A small image classifier, trained from scratch.
Model: 32-pixel images, norm layernorm, patch size [2, 2], depths [3, 6, 6].
Training: muon at rate 0.0049, 30400 steps, batches of 128, held-out accuracy 86%.
Data: trained on telescope images of galaxies (Galaxy Zoo DECaLS), 88335 training examples, 44.1 epochs.
Rows from expert 12 of block 5, named by matrix and row number. Rows with one number belong to one neuron. Each number is 128 + 32 x the weight over its row's rms, rounded and kept within 0 to 255. All counts start at 0. Numbers have three digits each. After the name is the row's rms in percent of the matrix's.
# up: expert up (model.blocks.5.mlp.up, 32x96x96), inputs 0-95
# down: expert down (model.blocks.5.mlp.down, 32x96x96, transposed), outputs 0-95
up.7 090:099126112125094142111152103109163109109165103111112138111152105146063114157159108174124175134141112084144113094134092094176160111096135107109120112116142120127126144055088136149092170164186068115152089169144202155120044178142192132138148058145103152119201142105077133174152137152159140112
down.7 086:150117088130113127180186190114119151127106079152114131133163144106171132133093060112140115169120102127175156118152147099096137146067162186097156175113081087115118162081099154159118088072144121071103075063118162117089131117148121108109098167145172164149165158172161130152091188105126100098
up.8 099:151092110116099091150150127144121146098198182110113112124130092143111155134134098152131159142130077178129113096081125165160077139125148164133125186128129133132081143060130220111084094148179093114140151163143140130112125072061097091110154156161130058181128184107135100106136187141148120074
down.8 109:147127172157154113121148074152204129118079127075149132119125120096100133183111115152171127133063067132139144134115120088104131092158150073159084058089164091124113089125064116131147124125145168140149146126162137158129138117102127103168095211137100159075116123142118107127066152177082136203
up.9 115:128105148136147074161137190197096121183159126118118101175122139140140092085106099154139101134111119142158129153159096107163152093144140130070196132139079130081164068123140163139142112094118138107081139152151124049141131151088079116155099070192160163100101084165120120197177109109135086134
down.9 091:128142135150108085106092142083091116128185171140110158153151151186141121143112122091160131122176121195146109061128140163183112130144146137113138125176122096141073079092078099151122143107162147118128115129094105124122104166135144127107039138093134165123112158162171207097127079103059109206
up.10 094:126149135130077163119149053101112119122069144156135091113139126132109104143096172133131132175088170101205139149098159149142144157140220096097146082123070157144122168118152130118150165106062104174160091123165127128094112145122142098072154126212177152091133074100080168128115117106115118134
down.10 104:151101075119141144053130126102116132194120186127102172140097100078175107098071105139118149176144170126153130138118166083123093097128187092109136168099110171110135087170112080120191113126129093157119195120092133144138120187145163113064130131154079098151080105166133124102155106191117133150
up.11 099:156108085087088065175170135117103123088123111161127171159085125126140155119098087089084125117098149140138087084129184152149125142104114136113117176155141117105145077134104094150134086125136133115127104111186152156176171210186175137135100084134132117195131089108092078144105087189159190147
down.11 101:101187112108195141163075056144097172149117177106127121162160129098201168123121168113126142100148104134157057146128133114132164180122108063100192118172090186179158121119084120103106091142154071094103169131125135126152100109174151106117131125115111099125093137126158131095116096188149087133
up.12 106:135066135072144137088140081076170114205104086148154132153138156106122110147114125142105129205119150089169110095143109158101158119128122075121147138160138106155145133104155140153126108151071064089140102153165105132107179166054084120138115121145096133185152167073097085193155175157140107140
down.12 110:137114174156061122156137145193098149164147134124141145128133095095137068163108111184141215111161084133191117133122144078098105078137094122147122145211137136101126124163181147099141136065127149130173138066116132157144130130169168074114115134144155100093147106144089126112157103121206085136
up.13 090:075142199165174157092070135139095193150175114122090135139163092114152125134147146196099164097127155118165161124142120080122122155090160083138113091152150103124146132144108143110144144086154072106094153113133090091082084060125175139176139163105136105172104131132137113154056098191146132086
down.13 090:189112189158176144156154156127088192101092147101149061161129146117146095132171144082077119082113142200095156128154132096121099130135168161100113119119099089095144170069125151162152117140084115172165124150153145137110182194099152127112102157112094125127141115104169112142102050080104165106
up.14 078:092093087139065142071121103133163134114132185163118138123117134093147116150131183090099148135121173138138167123128099160085206161125153131164140122086103148105144130123154151082192147154126122076151119084175095065092097193113103094151049141163122167177150132118105117130093182141141161075
down.14 090:134157116150114108055126186177118038111144134094097127121160064123179096154132132104146121116098094160172075155106116086170126131137129066161117124106120171111122140091145105146173102140102095112078126087137147176121055138141116141144095121172184060094107174106107099114080104165146131165
up.15 114:119146172195195094082093151088140163095151104181112144192177117139168148193123115113126186087105055138099116118179147104111086153102093146110144176095079189099118129111122113141120072143113136097164136136153123118115134162109168127148122100126147060110078179147122117114079107120139118173
down.15 112:149157193128148185175148125123122126176120136056151077066154143149077093075125131165124136151154147093195097179162056117128083106192148114072205143130190110113152122136108123080146142107172140189107118126127152108143124128118107152114126115102147157170126133116150125142090130133194110137
up.16 088:106097215134090162142091089140108118165120134138181145169138070134118096215118134192119136086123149076144165165121103118153086098147132061090139105103147126130131148141140124094180141131219143138139097104094170117086134142084184116070104116188118115155163132134129089087103123135116102128
down.16 092:145194081107157099122091161153128146123082171129144137139131119133185192089179144078157136099146129117128137127197123149114109138054117146119167161125099123102112115139173099145167122127110148139169123089088122097085141072213099126151137099054101143122086082140083112154065108161125169090
up.17 087:159103123101123116131062172177174100065200039131126096147089125084122123131145156067102092161141168110121109116141171129123108138110173144147210060113148128161132162121129090106144117132103159096135144165111112110152090123132094105132113120147133132089212133176141156157119110064119179130
down.17 087:134131180143099209092075145199148067158088080114082171094161135134118151098141162092141083112142152142128113123100126182140174130098085140151127134136102159118104160117090145126129125121096116186127174130218121142158181169155140089078100179146126146141177162127091160147112157091089106111
up.18 111:097150128098084137084149158103119080141147169154073070170103159136141180100085124159127095135117115182148147136093075144108105129092077158116127158165144128149138206102111105109128095189197149125147125073091143099118106142125152103150155087145183126102131104148137166112095176076085144208
down.18 108:059098143154128112109148102093153077155194140101150179165133087183117147112140107078156176083071099170160126096101138129121045119086138098110125125081133158122125119145097071125099155103202087184112144147137167137182131119165092136165134077150153164106167067113152147113136137137132143136
up.19 095:124086156080145073147078081104124140076078085138192124069187112124188113112168156168154095136115132172148199134179114116146116153135170144196101188135129146107107128145087142052123116151131086163116119140145162140151156180092149128117123103089126126119132114121157075135121102154064104131
down.19 097:193148160113100192100165151140124061096166120134151170115131125123124163053121149117128135117143116070131160150100126148107151128098116177131147118125177101127162097100149077128095150090145157130170061143194060146154121142076172116178161140111149099155127114123082116200171169114126067116
up.20 099:169128153115136133133121168111084112127078125091133077101113091144051118059077186143146103188090164106174144120128135160081164168130132123144110131160137115145152104125131120103088052148118141147148146098203174173170125123101083127160179141168128088159092072130127130133081132167145184099
down.20 092:197060164143110133117100148139081156116145155149104114193079124157146110154144118169121127156186099158127162130034090125111121154163147147171100100163105164088111104167092104132145099155087087160070095173119133091169098134101095088134153120136163135088140157088129119096160130118137041105
up.21 096:148126145065100138161128063107161098114115162110176166164193141146143166098177069098114103116098097128114136155111109178091107092124113119158161158143170171179152135102117111091138183177126148069130134141104098129125112078179117101153119121128154109057150127159065145142068112159181137070
down.21 099:084176101155140105140103131157178093148128144145121153130073179067119156094120154112152132075097118176095192124133124181150172145107136129073186125100122135243140148163138083098137093093161159161111094110127110156143083075087145096096084113137072140088124130141131154122154137141113181133
up.22 091:093082143129142121145147134177185096106085131136125146135100133102126139159169134072118076132136113125152063106165129080121163130096078141148079150143160141203123061122113126151074050159104128117178110110115141151091053126152150164147085156146156113206139146114090158127112159190148164119
down.22 090:126116157164141141119113130032123160131118100149087108160168142096159076069176134159112174176140130183176125122089080177149104177167110158129157081158099120125146128118141114142135137127134119067104155118136102133128104067183129120082149182110091149116074116171105055150146108115179165091
up.23 095:108106095136094116117115121088114152107044155088114206079123176111121125118153221144130120115108125122198163129099154031117149122161105128144164105060083159109176132108107160141136112146116128174152072115110119181166118134155129158128177110134165146075125180157144121103127137102111096137
down.23 094:164136115057126163118139149111079137151138121077140124118132061134154133062123080137104126129151119112080138131127088170112168165143143057108125109086210100140124122101131110084130099162154123121082165090099085107108095135114120146112111108167123117205120182152072159069141171169126082193
up.24 111:169139151138129183207184112101149047159111177169095084116118080097083122108162095178079096118182104097175119132111134150171123152088166110197136083129123122099130132157090107096163079125141132130132096124086139124120174134112159143106136084144103101079136117116109138149193174174134121094
down.24 105:101148180065101168145129112131137154135132149169073174140121117118093140148155107136109175136126129152114134069146180147179172140145108172186077207125132102137157067123153132121095059100166102112100074142126128087092119162095103143145133173082169143184070165159100093140158148101089110133
up.25 093:119170168185144084143073075113155140175131160166176105115141117049156151134156157123089114104107149095100139128103115175110077111102177143125216146114119153120200133095132060099117117102143161107100157084102113119085162114157162101118128079142120136127123152076107155143118132124154100214
down.25 105:103183049126162101129117113090069121135113140134089123135101108093135178141074091155117162124107136147115151145135136135160162086088147136109121183102054123129105149087155155123185168156188119213130106165124110137082125186094161132148148160079128133113110134035147078108159111135148108161
up.26 104:183176084164102144073113138165125097140137093099101126149118121131089146126153109084116147092147156177165056154108174144119112147098137109068175147132140093180065100124165118117161184133112075161082170100106155139125146192136162082158202134125146091083071130105146154145149098137102133092
down.26 102:149096086163132185169135128170110098083135123117144177076121145092087145132139171142073125160172103113089056143069175157139090152110194155090090127117121108141109130174055110068122177074127108131149181103104139137079141130135147104141142085171107184153158126112156126135148174136097127166
up.27 097:139101126060117155087127095088138134126142081102119118109132155115182118110111045083170100166150062116097128120133096172126186132159111111169137131155183119175134136089099083192147179115096104154123135098149144156151144119104047195095169130139138166159139151135080125144100103113182147170
down.27 096:072124136104133139108094120147120139201141149144138157144134119156147082157123114163102095090161156152150193076120115143107048064158132121086137136149134220102153147159157131101111163177084181120096131139103097120134115127184096090177134124126147144090148110121139187170141153110152122033
up.28 099:099183095119116175184161098142097153151149144146091113090122099141099138147125076114126115113119147120129148168149138129087124084113141100104082141157110118033140136114121148126118166147140155090148179160098118102157179087131102174183183179096101072198148114089112122084162108171053150168
down.28 109:094060159076160116073144131129173100040129148127130145109088159146157106113146159152183127187107093111091113095171134122171177092114086150161050113066095119126106128121102129138137131147068155093168106126107068125177147148145133127094175112097080097110147082105131119109095112117179126114
up.29 099:112133115111156104119083125111165089122119156108107116105136108131153193144121080160055145134153076126198121117190157110139082145168128148164135120140126076139126173117101141180105113136139096145079110183026127129111175126138123109152095169127097176134191147123103150102142157121030158142
down.29 102:184160137160162124155101074118162171101092113117108109112117104178124174097150170104148134103095091119115151100065123128113156098093167084162085246083104100130114138158158119093097130078137094123148158113147176184130118110130145124110191129108126066061121162115174082152122139130140118137
up.30 110:182158131062159178099149092061139111099103163096145116125061128117110131110178137079138111169099132098133210135117172176148148164101178104095139100104111164107140123125162125129076155093108121135160169130147127087145136101132122158169093067092120097112167119141196119215129103123148126085
down.30 112:114118089160107103111094130150127065184087117138094127163106102096079103114116159117105135169059190114141107154152147070110158131115143115118132109107119148113081113120118122097153067124124093181169093203084158145152140183138054169097087185163140150131117182162136155165132123084148085088
up.31 098:109141124120191160094106133081131127081116133172132087103155155112130160109078113152138121132156052129133117098125070117114120145107071139127094114079106083170195151140147129160146098132136116176095098138132124209189189186140112132179165082116178158129114140124179092113048163135119114120
down.31 109:128106138095116129130084129083143129152151095141120129193155101155135118137142092104106161124110085107127087140142055158099114065111121167129130129104154092111147101140123135159116138103131153187107164110126083197182183036147123112174156073075188118163098124078112158126156155105141052168
up.32 097:142182121180109168165099111121145098196106173127129097116142039146113134081130145099188112160111085115162103149097147158112081113182171097199118105112102133092118112123116156108177161101118157096126108073156116147132064203100138104134134105158111140162165138050156141109141094114142106149
down.32 115:154098017106139093147104187125152128149139199164095099099150134132128159095125210139113108161092122128140131101130125151115103143098102141201138156141160135151092172108179109165128119106137174085136088138127155139097145136136067141127088101087114174192116153097136059118098137163121078158
up.33 096:152150110168188093170128105182120097183152156108139083109138087093145137106173127146092110138079141060138118126160192158123142159169113084137107103109139134050099123132097145060103148126141111178177172122134150145098150206147134145099049152103123126126113127138150149140103090095062163139
down.33 093:116124086144160089155127175093116113100071093158110108105158177168164101084127159152151060180144141086102150146090213113133124106129099124176116118076128065127103158120123155164112146073119165099192062136110164130116129094110167153124180135135086120140094102138160135112183135106155166073
up.34 101:101139086110139072085157130127182142108109117159153124121098137102130207161106149166111147181152155081057140073100147170158119133114132106128143180104087114071099101145080170116140171129151180118149108150098201116123129206151118087102195121110061108100112096123130114115120151147104166153
down.34 096:150100107176150150136114115158133117115139168112153140105143091124124144158082176153119109111135146182175135088107164119188164167197078167146174161086115100111183163112148118172138134146127102102144108203154152083210084143150126118155101181169095136106142117194196120159112133123180125149
up.35 110:182185113173114105144102130133170126067139155071100218175065080104154106124137111091115105151148104100154160064129065145090150099139175153108165138121151077136183126143145107117127160125128118181140141143213123103107094113121146143130130112074139137088158138068129124113138112187113097139
down.35 105:187137134128170102162156089153095106093146104145192100158117149112121164112164121151135144114103156078158061174135178099134106065132145131138086167126126187139156153136103114159102067142102169118091059140141089146101139114117135113110134171094113199143184147073182173157153068156154121131
up.36 089:144146081150149114181104120155167045074129141134151127228106171119135096122128112171148133131119145078121171189078164172131103147088120102198048142153130139148061146134166167117120089103087165092103124110105099104123143116107119109155173128115113125173099084133122096125106168116123166142
down.36 091:110077118105139097137158098156128114070108113066179148096125157139156113146114131119133126131083190166075065096122162126114111129173113191186118120184127125122089114163136114157086143159086139187147078145179102112090141117184152158148125134158118098151179119133117085099105090148129213187
up.37 084:095092132113046063119061160208144115136203142161131163082134113101127116132172088098067153128160156154149145155129121157163121115129123138139083112137188088075095131112117155131119197111118073121129067103124165114091126124123138112156171115186148175126161083154111116135136121174162128151
down.37 094:120171091186148040121118119148144159105132125185158069116123140157130142177129150116076108148158102080156136124111173148126135141084205167137110134139095111111151115149149082098120113152119118079168104122160081152102101108209190191173096177146150124136105133103108144160116172161080162113
up.38 120:155131145179148176138120088116157099154182092094117135123137125091144156104101088122090186083119134132112150107176139169084136182171096191143121124090112140103159120106112227099130127155122073196124095108134118099140113127140136186190117093140088087119078135111104155075174135066151104119
down.38 103:097071131094122119170103136210093136117177145166153136089131148104133113163182049142174112073107045118090132160134167106135151114129138093091157105140112091125143163137111119143110179151145144190170112128060111085091126085095129137142127168117088133204146114167108130182113089113135111125
up.39 091:125106146113186119091101140154093179133150173150104132218150087192075133202163108097102172110106105172162172174128124107121162154112134084124111081167063116109167109119094124146141110109142060128122162132142137132125109056119121145114105143152085149164071142163144110099114108151084173097
down.39 092:132117111120150183105149099131144137182092087146147115152106115112057105163180149122154126167179153157115098089152109082207110167094133124094141153038115129119088088119158136121071139139105135136172151081098138172161204139106112135113072092142079101120158157121090109096077134117104164090
up.40 099:142079128114144109125137154118198098050136101094229143134155106133115133100101068129156146083149133144149153154077124112134156095143086113159139112140126121159079130105098114118094025187120127154160136123147151101119167121106164067139122152170156120178088125070148177155100147112146145168
down.40 108:148128191108125080148118080146116078181126104142133128125118186172158119101078125141077152123146166203154138129146091106147113210133096107112118095172095109084117146104084095160158072058181151172124144131127098103105092184094150093153189127153137071082125128140090102121126120157122143119
up.41 086:088089160116091065077112156163107053153128162107128107128094097116139122088184144110108157083090141114156120162140088075076166122101136138154141095138100163166167243117107089146137146120136102149138124090115102154138082121162102133198146147159185133153112092148194136168138132128142127107
down.41 089:126151119136119098133110190079107120117175081171064142205143168085159091087099147136060184135113175135126092107155068159136108109090160085131116153141199117133131101166143179144179165132101141128145087180095124163118142097146124109209135133117087122157157109104131090159137139103085141124
up.42 113:094167172146187084148079176174158122119178133170157170144102131148115127141115119075165160107123088168130127168112082121156112149112170169143120110111124194106073177151059097141126118155124122114159072047127101112120101148160148108177084115114152135130128080101121164090093151100146107058
down.42 113:172165119068083137114091099143165117197078112144111136153103187136137094045096161133117129058128121139158154114157075152130098112166191148110110079105174110160166116120105151159124110076134091122145137092187093110045165104144122107119163141144167146119085113167106100113105090114110164130
up.43 112:120114153121152146142153153144153159126110132166134119144118142121072093141142112060137161096146094118130162134065109133127182096129139169062128137121141091150132056055094064168119210123135128132213096116110139161072104118096159145132120157086134116097183152104134064162150104182165133152
down.43 105:136077100104146173067121140091086128111072116156108148158126174127100136127176108156080155126116211096183083183150147095150146097102138139054116123114107135119148132157151115120106117112134057063110133104135144073194066115121098120141144120180192149100172156138114160155146099121159159127
up.44 090:165140072117146148126122134121145075115090154115105115088134118097110156155162167143016134137155142166079062151099099158130080152115070120177137104103114129159101124116182156040140093102140161128114120139134118133171115111225115148165078158141148099154124156157126119134149157188112147135
down.44 093:109168165149096144179154085117135134135142124135105046104123123107106135151135127126163104149147093183100123139096152200076153155155096085170128084119145176149115186090159106138117115117179141162132177128222132120106096121144071187098125124089078144101093140104095117108098106109089134054
up.45 094:143151142134147074070195129125098133074082112147105157171080146075163119125089192136117141090176128150112124165085137120170118073178112127105130144104146090080134108183105101135151107123102123113186076148128195110123140092138149098145138154149057138140170111148121102141186121215136106138
down.45 097:102137147101186099134129154102149126163103152128180180127157096137132136163177135118106119120173148111156135139106155140186124189188146143169148161089070152137141151162164105102142102119170119105092160100126093076130196199158121107087178089147091040085144143134167144170144117154172139092
up.46 111:150107110083100099146128166129134106151125120118107117094096053019167104132113162113134154145141113148100149119065141129084141141071153121148145171206197115197178124175100117081148115111122093127161136104138097127163162100145087150174180109119142143164166061138105156107142146104109120141
down.46 103:080171180122059156152083149198146159120161080153131153140108141118126153154110115141155113109147129127111198086165103122144146157136108117142119119154069185157113117127182160086121090196122156083123120187137185108131080106128119179136138084119113045143191134103194106142126108129110129132
up.47 101:127102131104080143107215103114068109117129153109120094135085111152180114099102076142159168141136135109157155146105126165144116108096091119185132082100170136171143103152105118112128145170167137097132087066148234094171081140113106158130176116145171128124154141166161158091088084168078111129
down.47 096:132127096098119170123112163097203183116151122091119055190211176141145122088140080078113108124120103148204162102137135163111086174134109105128098087128111124142166113156127134087112096126123106112116178149136197105122130117116108123151109107100143134094159140152181072190168109173112099088
up.48 098:130167156083103141188123085162096157118112126162082119135097162132168121138132097122188181113139141123118106141118092132131163139106153129110072216124067151141131194097056184140135087106153150152133150145166110137086162113117147135137125100100124100069118060146177127028141139127102125153
down.48 100:149128114067082075112133132074182124195072117108174169103080130129163143126182192172125100142130153140076162161125110106163121159154134077115135091087156096135118129159067140128112075157081129167158106150128136131153143102101127123225152150153138159170162170163132132103089156132137149158
up.49 117:160194121161090158147137093146127079095159090105071151183139141096176089175137176128148050122126108156085136120112132052165158094163171100119103171135114161081127118144135110131098121082129143105090104104102118133096183109144124103196101139165151209112177138137109098134115094166152152110
down.49 098:079149149122120154179152137171114128154071102097121202079086116160203160069179104119161143114128134085114131081099121118203050087125139157148124142180107126190147154133117129157103141127154134126125132090166099101152104175102111130079165078139118099171154105171124145147163129077164138141
up.50 101:107123153117180051096167149108132113131117092105104106087144101148177148144113097151130165143142156161152086142131139100125095157186129106125090083116177122187139078127135056114089111126107162162166078125201095142142086093160156104130128110184177142116139135117186099171119079124066186107
down.50 103:182107118110145127113148061095197161160057134035157093124142148137145139093127118141131168123122127122132086196094107107128117247091159104136092126161123115116107172170105105108158096087107144122073129183163107134093146173136115141104152152112161130078122112134132108123088098143122085142
up.51 095:110126148143132101148137118171169062170070162120144100185119068144094094166146099188129152126088176117101060214082148141131140108127163116134134187125135175126103111140147142175128134183091082111168101091143146147099123100116071119116148132125097102140166094113139173084145190108095119085
down.51 095:134134110115126130160147145153166145095107141067119118091185120081229110135131130132112158147155182127115095138074122111167160186146166134180126143138150168169117140115115122065120183183119143103134128092093112118134166107220161112141147112109087134128100120147075104158116152207098153184
up.52 083:161120107163115161124089139137165126136181168167048150117145124128180157089191115112148172114061117117122142137121141178127123101111122181115153125043091092142093132089131148121096153192113122122112214103109168103099135085115074181132159123080075142131091113139125076153119181137137122121
down.52 091:152094089179160091070135116121121106145090163167099106121099146097106130147106125152084126129118110089095067095180195122132131090101110135119098068072204116098120169167158143151098148145129092127164096118133141155160117107115142105179080189161107144072119193117112166108096060111155097108
up.53 095:088115139101176104094098115123152098142113120115067175146148147134123166152179137112051147092144117120095079161144110131162092091108180138134156147167206124106123147148186076082201138163116156166128067103154123092116120136166139125158160078149145108090127083174172104101118063109156113107
down.53 088:133133110109118103054114128083141114148158129112200112061113121141084112115101110108097165128230128126083133090153186144065107125159177152151160134108107122177181112126152146120137175101145158154124110159124104084075144121134145136200130135151122181151090159068107121163137098100095168088
up.54 103:119068094095136123157094097151194131137160085111167154069081160192094129138121099178078104111182108147100128164186113100116105176124144112098143138125129118079082145123146106142108134132118067154110136182072140124124153165109170116167147131200126145073140208136129134151074115089160139110
down.54 098:152122141137125140158109161112152165162162105060136135104121138111068149191051113131138154156076161143064142146128131120137104152131197095147164139162065101093102122103101169100164155060095150175086165129166108132065074125157176102122122117100152114105153116155120116159156205149108137141
up.55 103:175113110108131077131166148142165145151070115187144140146076151132067096135180129122143109095119175162122157156147191097156071127138145109158188177138102141097179085130135096134183073125116065163132086126111141143120098094175125135118132165129076126127133077041097168107097121138111166131
down.55 100:139117118130118123128101195135128111123102173148117114037174103127134107118165073138145163123145182146148215110121140188165197131125144163139093092104130133097114149124159165094115103138171063117108153143140088182179175079102141118085149051150102117155134132154129142136135126091197111107
up.56 089:151147133138118142146120102111173142152117064110110125142083128137147116209140124108103127145129088061144123096116121119107129081183088098072159106129103099119143096111090188203131123137130112105056104119116185169163112069129120113162162133080123144119213131158147136186102181116187171124
down.56 087:132096109132050140176114120162138168132091124112134121205142151131106144147104131191096121140120125113047096124172133121072138119108064094133129122193156101112097140130173174096122147146185179098120157062086133089123154114141121110131158091106141136073133124130177117142114076058188099137
up.57 084:087167138102073090095080067141134141135161121118153102157080177114150161158084183161157092166193159079052113150110149146147158115110107116130164153086075107119110144118117121104180108087114108154167106103178137087138076105205148124092120094142149130183129153118152150114132104125162184145
down.57 092:131121135181112080130162150171121114149063113110145181084111142138102159154055135165119097144186072160157110139151168110093070146166103063174142128085138129152109150060132121150105109131109113077173123141115163136097122077139102208079137103129136076094141095121085093104112136103157123176
up.58 101:127095165139117198135121181042181145162116112090078110094166190116179165105173115138140107047104139113146104088115138134157137122143114153157104172161104113112127074158110058124150161147132090104097099095139128150142082147078128158067202180144098109114114122128149132104147153129148156124
down.58 099:090100088098085112051171126127085134161097167097118178088136136118109095131148126136106146135119102110124115120094074180108105160150126137121128141118175143088116090196155159178129137106148178063126075099112175094190167112074097102126125129099135130187187126152074106169169152077096126111
up.59 125:128069125106136137159110183131121111063065167134150166140141165184185042126139180176118095091136141124102103092172150079127171153115118154162164150130130079088100075157096132099086156145147173135158193106094163106144124104135135110142128096137093089116137103144167147115122174097126058141
down.59 103:159188115139136119143157106109077126121191118140130091085168114133063140135127178113178120163105114070084147178079095178105106116116134083118158090164197139174092115134146140132150124179110141118170087110117147053161107086092117076085142134083148173106125138128120131202186134117107145123
up.60 093:112114166112121163133060102156170130179121123125151139077167099138147142141133165099071097088128120164035126153114100168172152145108160092143082150178189094089113123113187096131133117087102095199158163148077123119122101118141131100188152116115093133171090171108100137145168093175104138103
down.60 098:119099115120166116107168110135093166146136110170079113102108109154146124157135154122077117118159126119107191141056124152082104164147146205119117103113066126088137136107142124216167201137130120157143124148119116147061118057120114129111133157096031103114129071144061115127143123137120156155
up.61 100:075090154121178130106151091167118151174100133146111122177099182161124119094118192079116110109135172130177141103139070109133095114094058177151110184070107129127137123176120171144085098153129140130145089132125155113093153114104088116122127191124106136196144075180128163136125152154075086074
down.61 114:158097157148076169113096157114079102089129104172129144136166130144108114116146181126105142082074135137101111113136154089153139140124189095137100057113173102071165125115130142143110111113100129145107202062117126134132140102133122116194087086149075151128067086104085098105163097223101125124
up.62 105:133159175065135134102150080097085159202075141090161132171131133141124093136116109101090125170126109155147122123082138105179108178144117092130150127142127111115132107103075116173150151102100148155123184137175108128140170067083086115111171150183150090194131117100084156074172109065165161132
down.62 094:131185137167150107133096057078111143139161126111127149201093134138132099165123109131107167087128091161185130082077157077106127150124087100126129098139145164129143114113119109067111200115159150098119103105047145159139083166161159131092146098136149125147176120075093179127184120140100172078
up.63 112:109162141116173113163147090134168109109108161138137153096051108130076099115108131134119123130173168135103110133119143193124146103142123112203081168160102094079107161117115141130226112135092128121063102131168131169087088090130092155112212110158074160078157096126155132132151162121155091141
down.63 109:146174112073095122147135099151050137115158139190160103112117071155116130184103118103138089156100152140075162098112185119137128166094096164116123102130153094166147036105114131166101160203116103169144122135126098111192157136125133121160097152132146094141173090181061103096146127103113166136
up.64 104:101135118125137154080170163092105135119102186145185111130114148174129156092138146143057104155128122062096159168082126122138129180101119133117126083059179115133175122153135143072146099141126086087112191131156159124157092146164128057125165095048149076105125177117148182145117106136141156140
down.64 100:097114096163159104107104158145155143083118141172094075157148139081088146109146167167119092091115114137112077196079101116131148102110148170116122134071166114127149099125127168127136100156159083185086119167119111061076118132094144183074153094047128106107105109118160193132160129173085096115
up.65 102:109151136134095137150104125160142155177189160154126149115099138139129175119110182151093141145137151110121089113089030125160164159100160140164087158095095072089081123171132141112085089071123089159087119129085108117072151187132035174119161140176125124099141163164095129147165136127131142139
down.65 099:127136118115184113076106111180115198115132152159109146104171157111125170201105098101109100124100112145126144165106125064121088085137150107151100152143121148093144089138132141143103163153122116128123165068135163119115093131123077162117175197136141186198126081135116073191146174105114207149
up.66 098:133156143101146067154094079090171151146100135147145100096103128183155059091135130142153143098120141135154194118137121173123144132103140099149123099117157110049137119107118165087158180142112153160071125134177073091078157148100103119100084142141194184110145137165150145139123140162095035155
down.66 100:130169119104097134088117132088111140142209162161126039132133081121095104109120127120144170148082142111166112128137193096093141070128154141112122122082140100156153161133145151144158115111137181152165169096185082143150104122056143113105078164129115073130121160091056159061143130117173105111
up.67 116:181161131117148150146137142106099056099147113102150142128160126106132204171153103068174098133176120171107181045067143104086135117087134111113118148116117093113091128119110153089115181078106128118089158104140124099148111154201148163168120132167129099123136198098108077114186124176135144133
down.67 116:106108157155141164147132150142105093104195106127083125141074169136101081112114117083165134154119114086126112114114115119125162127150069173137104125141132168110161160178102111087128114074110119092170088181174105110203071151114117127053063124140163169124134158199153080145131117119158186163
up.68 105:170127164108105130168139129131137110149145114091091118180163177107087082128149154101128118128149069079100139128143087127151130110138128086075083147104159055134103101146123148100139125123096107099087098171134138119135181117102073075168173136147113199099161094150157152091140159165196216172
down.68 103:113157118079111151134146157139162146049112132146166109142089123125157115131137091083141170118080150116146154119133050168136059078131087115187087109169139081071110124112130152139121176125137084147117137089124127103113090130068143102153159129139184128158081096133060207070084149144137122122
up.69 117:103107147179145174142146133110196076104167153124184105156150128130097104155089080135160140077126140111137086123121116050110110123168067099120151116103121112148118145137116133109200167116092105143129179104079163125135188152132211161127120098126108126116085176136054157106109100196090131129
down.69 109:129097161104094148200131165106116111173134103110103108089170154140138128087196143066153111084121116122117073160091090113157166159132098172097097185142144097071142173099112164143116140130077140106115143173135130093122144100145092075068133056080147124085120122189158109152142134129089132071
up.70 081:091141143103151104156164143109226153083112113129151085132144106119138108154126103166129123174131117112132079110126125154106098131158098108183122125091141112052090146073172137121090105136106124127158129138133068108205176083078131183210165128098139128112166161089088111104162163140096169168
down.70 085:162138112150076080137094121180166171145063121111130105063095149158170105135163126138127190129077098139111178084111157136176167096163113147175076106160103136144120162133119135123156192116099166149118122123162085101194173114176096103101166149110138057162160127156119138130097091163145079127
up.71 078:100126082091164159086145138103070092180123101088104133173115134139116135100098224111146190134090133110157102129115128206143144092118175140106079119146094077109158128108180168147159133147129128074121119138124130099176147090092133110149146105104077118216118118150132140130137094152202082130
down.71 092:119103100137106107153135190175125146114181126150088108185135106073096100130141075110174109141144103151118147146163115134100137161130120150114184143165106089152168115106145145142157119109076140086118109158069159145106091145156105162087148101171139040048111095082149094103088056150100077127
up.72 121:167158143126144087117127166094141145120190097091177102096061166118114081113130174120056146134161144154122135101125114138126118132184121171053229113150088077150132099112109133161120118127142090148121161083158159138099119207133092101129066085111160140134148133161154124114106100105186133139
down.72 107:096107116114158117142109158096069134137166119108107167146153085102131156180089103125108079141120142088137061179092074074121158119153120102122148085129128098099077127072093140118168106120069105138084132193167108176144122166145124181143146114113204139146136189121181186126119130086158140171
up.73 118:120078119147153148166160076095126140123187120144093073123135160113162109129110128149116107135134125103109142117117098177126138172114055103120070140168092123074083132230090132112084159103165170097120151071095091074151126135161106156167121107171131100125188187160137180170124095162132139131
down.73 108:066104169129066132100108094170109147115224141187135168098130145114121079138105122128143098194063194098058120184152129147154073140119108122110101114134086089121156126125112109102125129198127110135127149155117187121098099159159153117123105157122142141103111137142177107143118055102172156119
up.74 090:153157137132097109128125135118122103145177116114124085138132166166106103157158163066114173119150146124149087106131156151106173149071053077143141048133141069120122119121184129135096154133135112099161140170181139050189162158171130116073133195117144105146131058103095102096138120106179138114
down.74 090:177140156136166111092150117099101118098081142085116200121187129121129138134138075111165040148157153143149104135107149158098091112144137146150171100118092126155138083141072162160131097113088097110193126151090184162146110187053117171089081128134128129160119093109133156107104096171118191103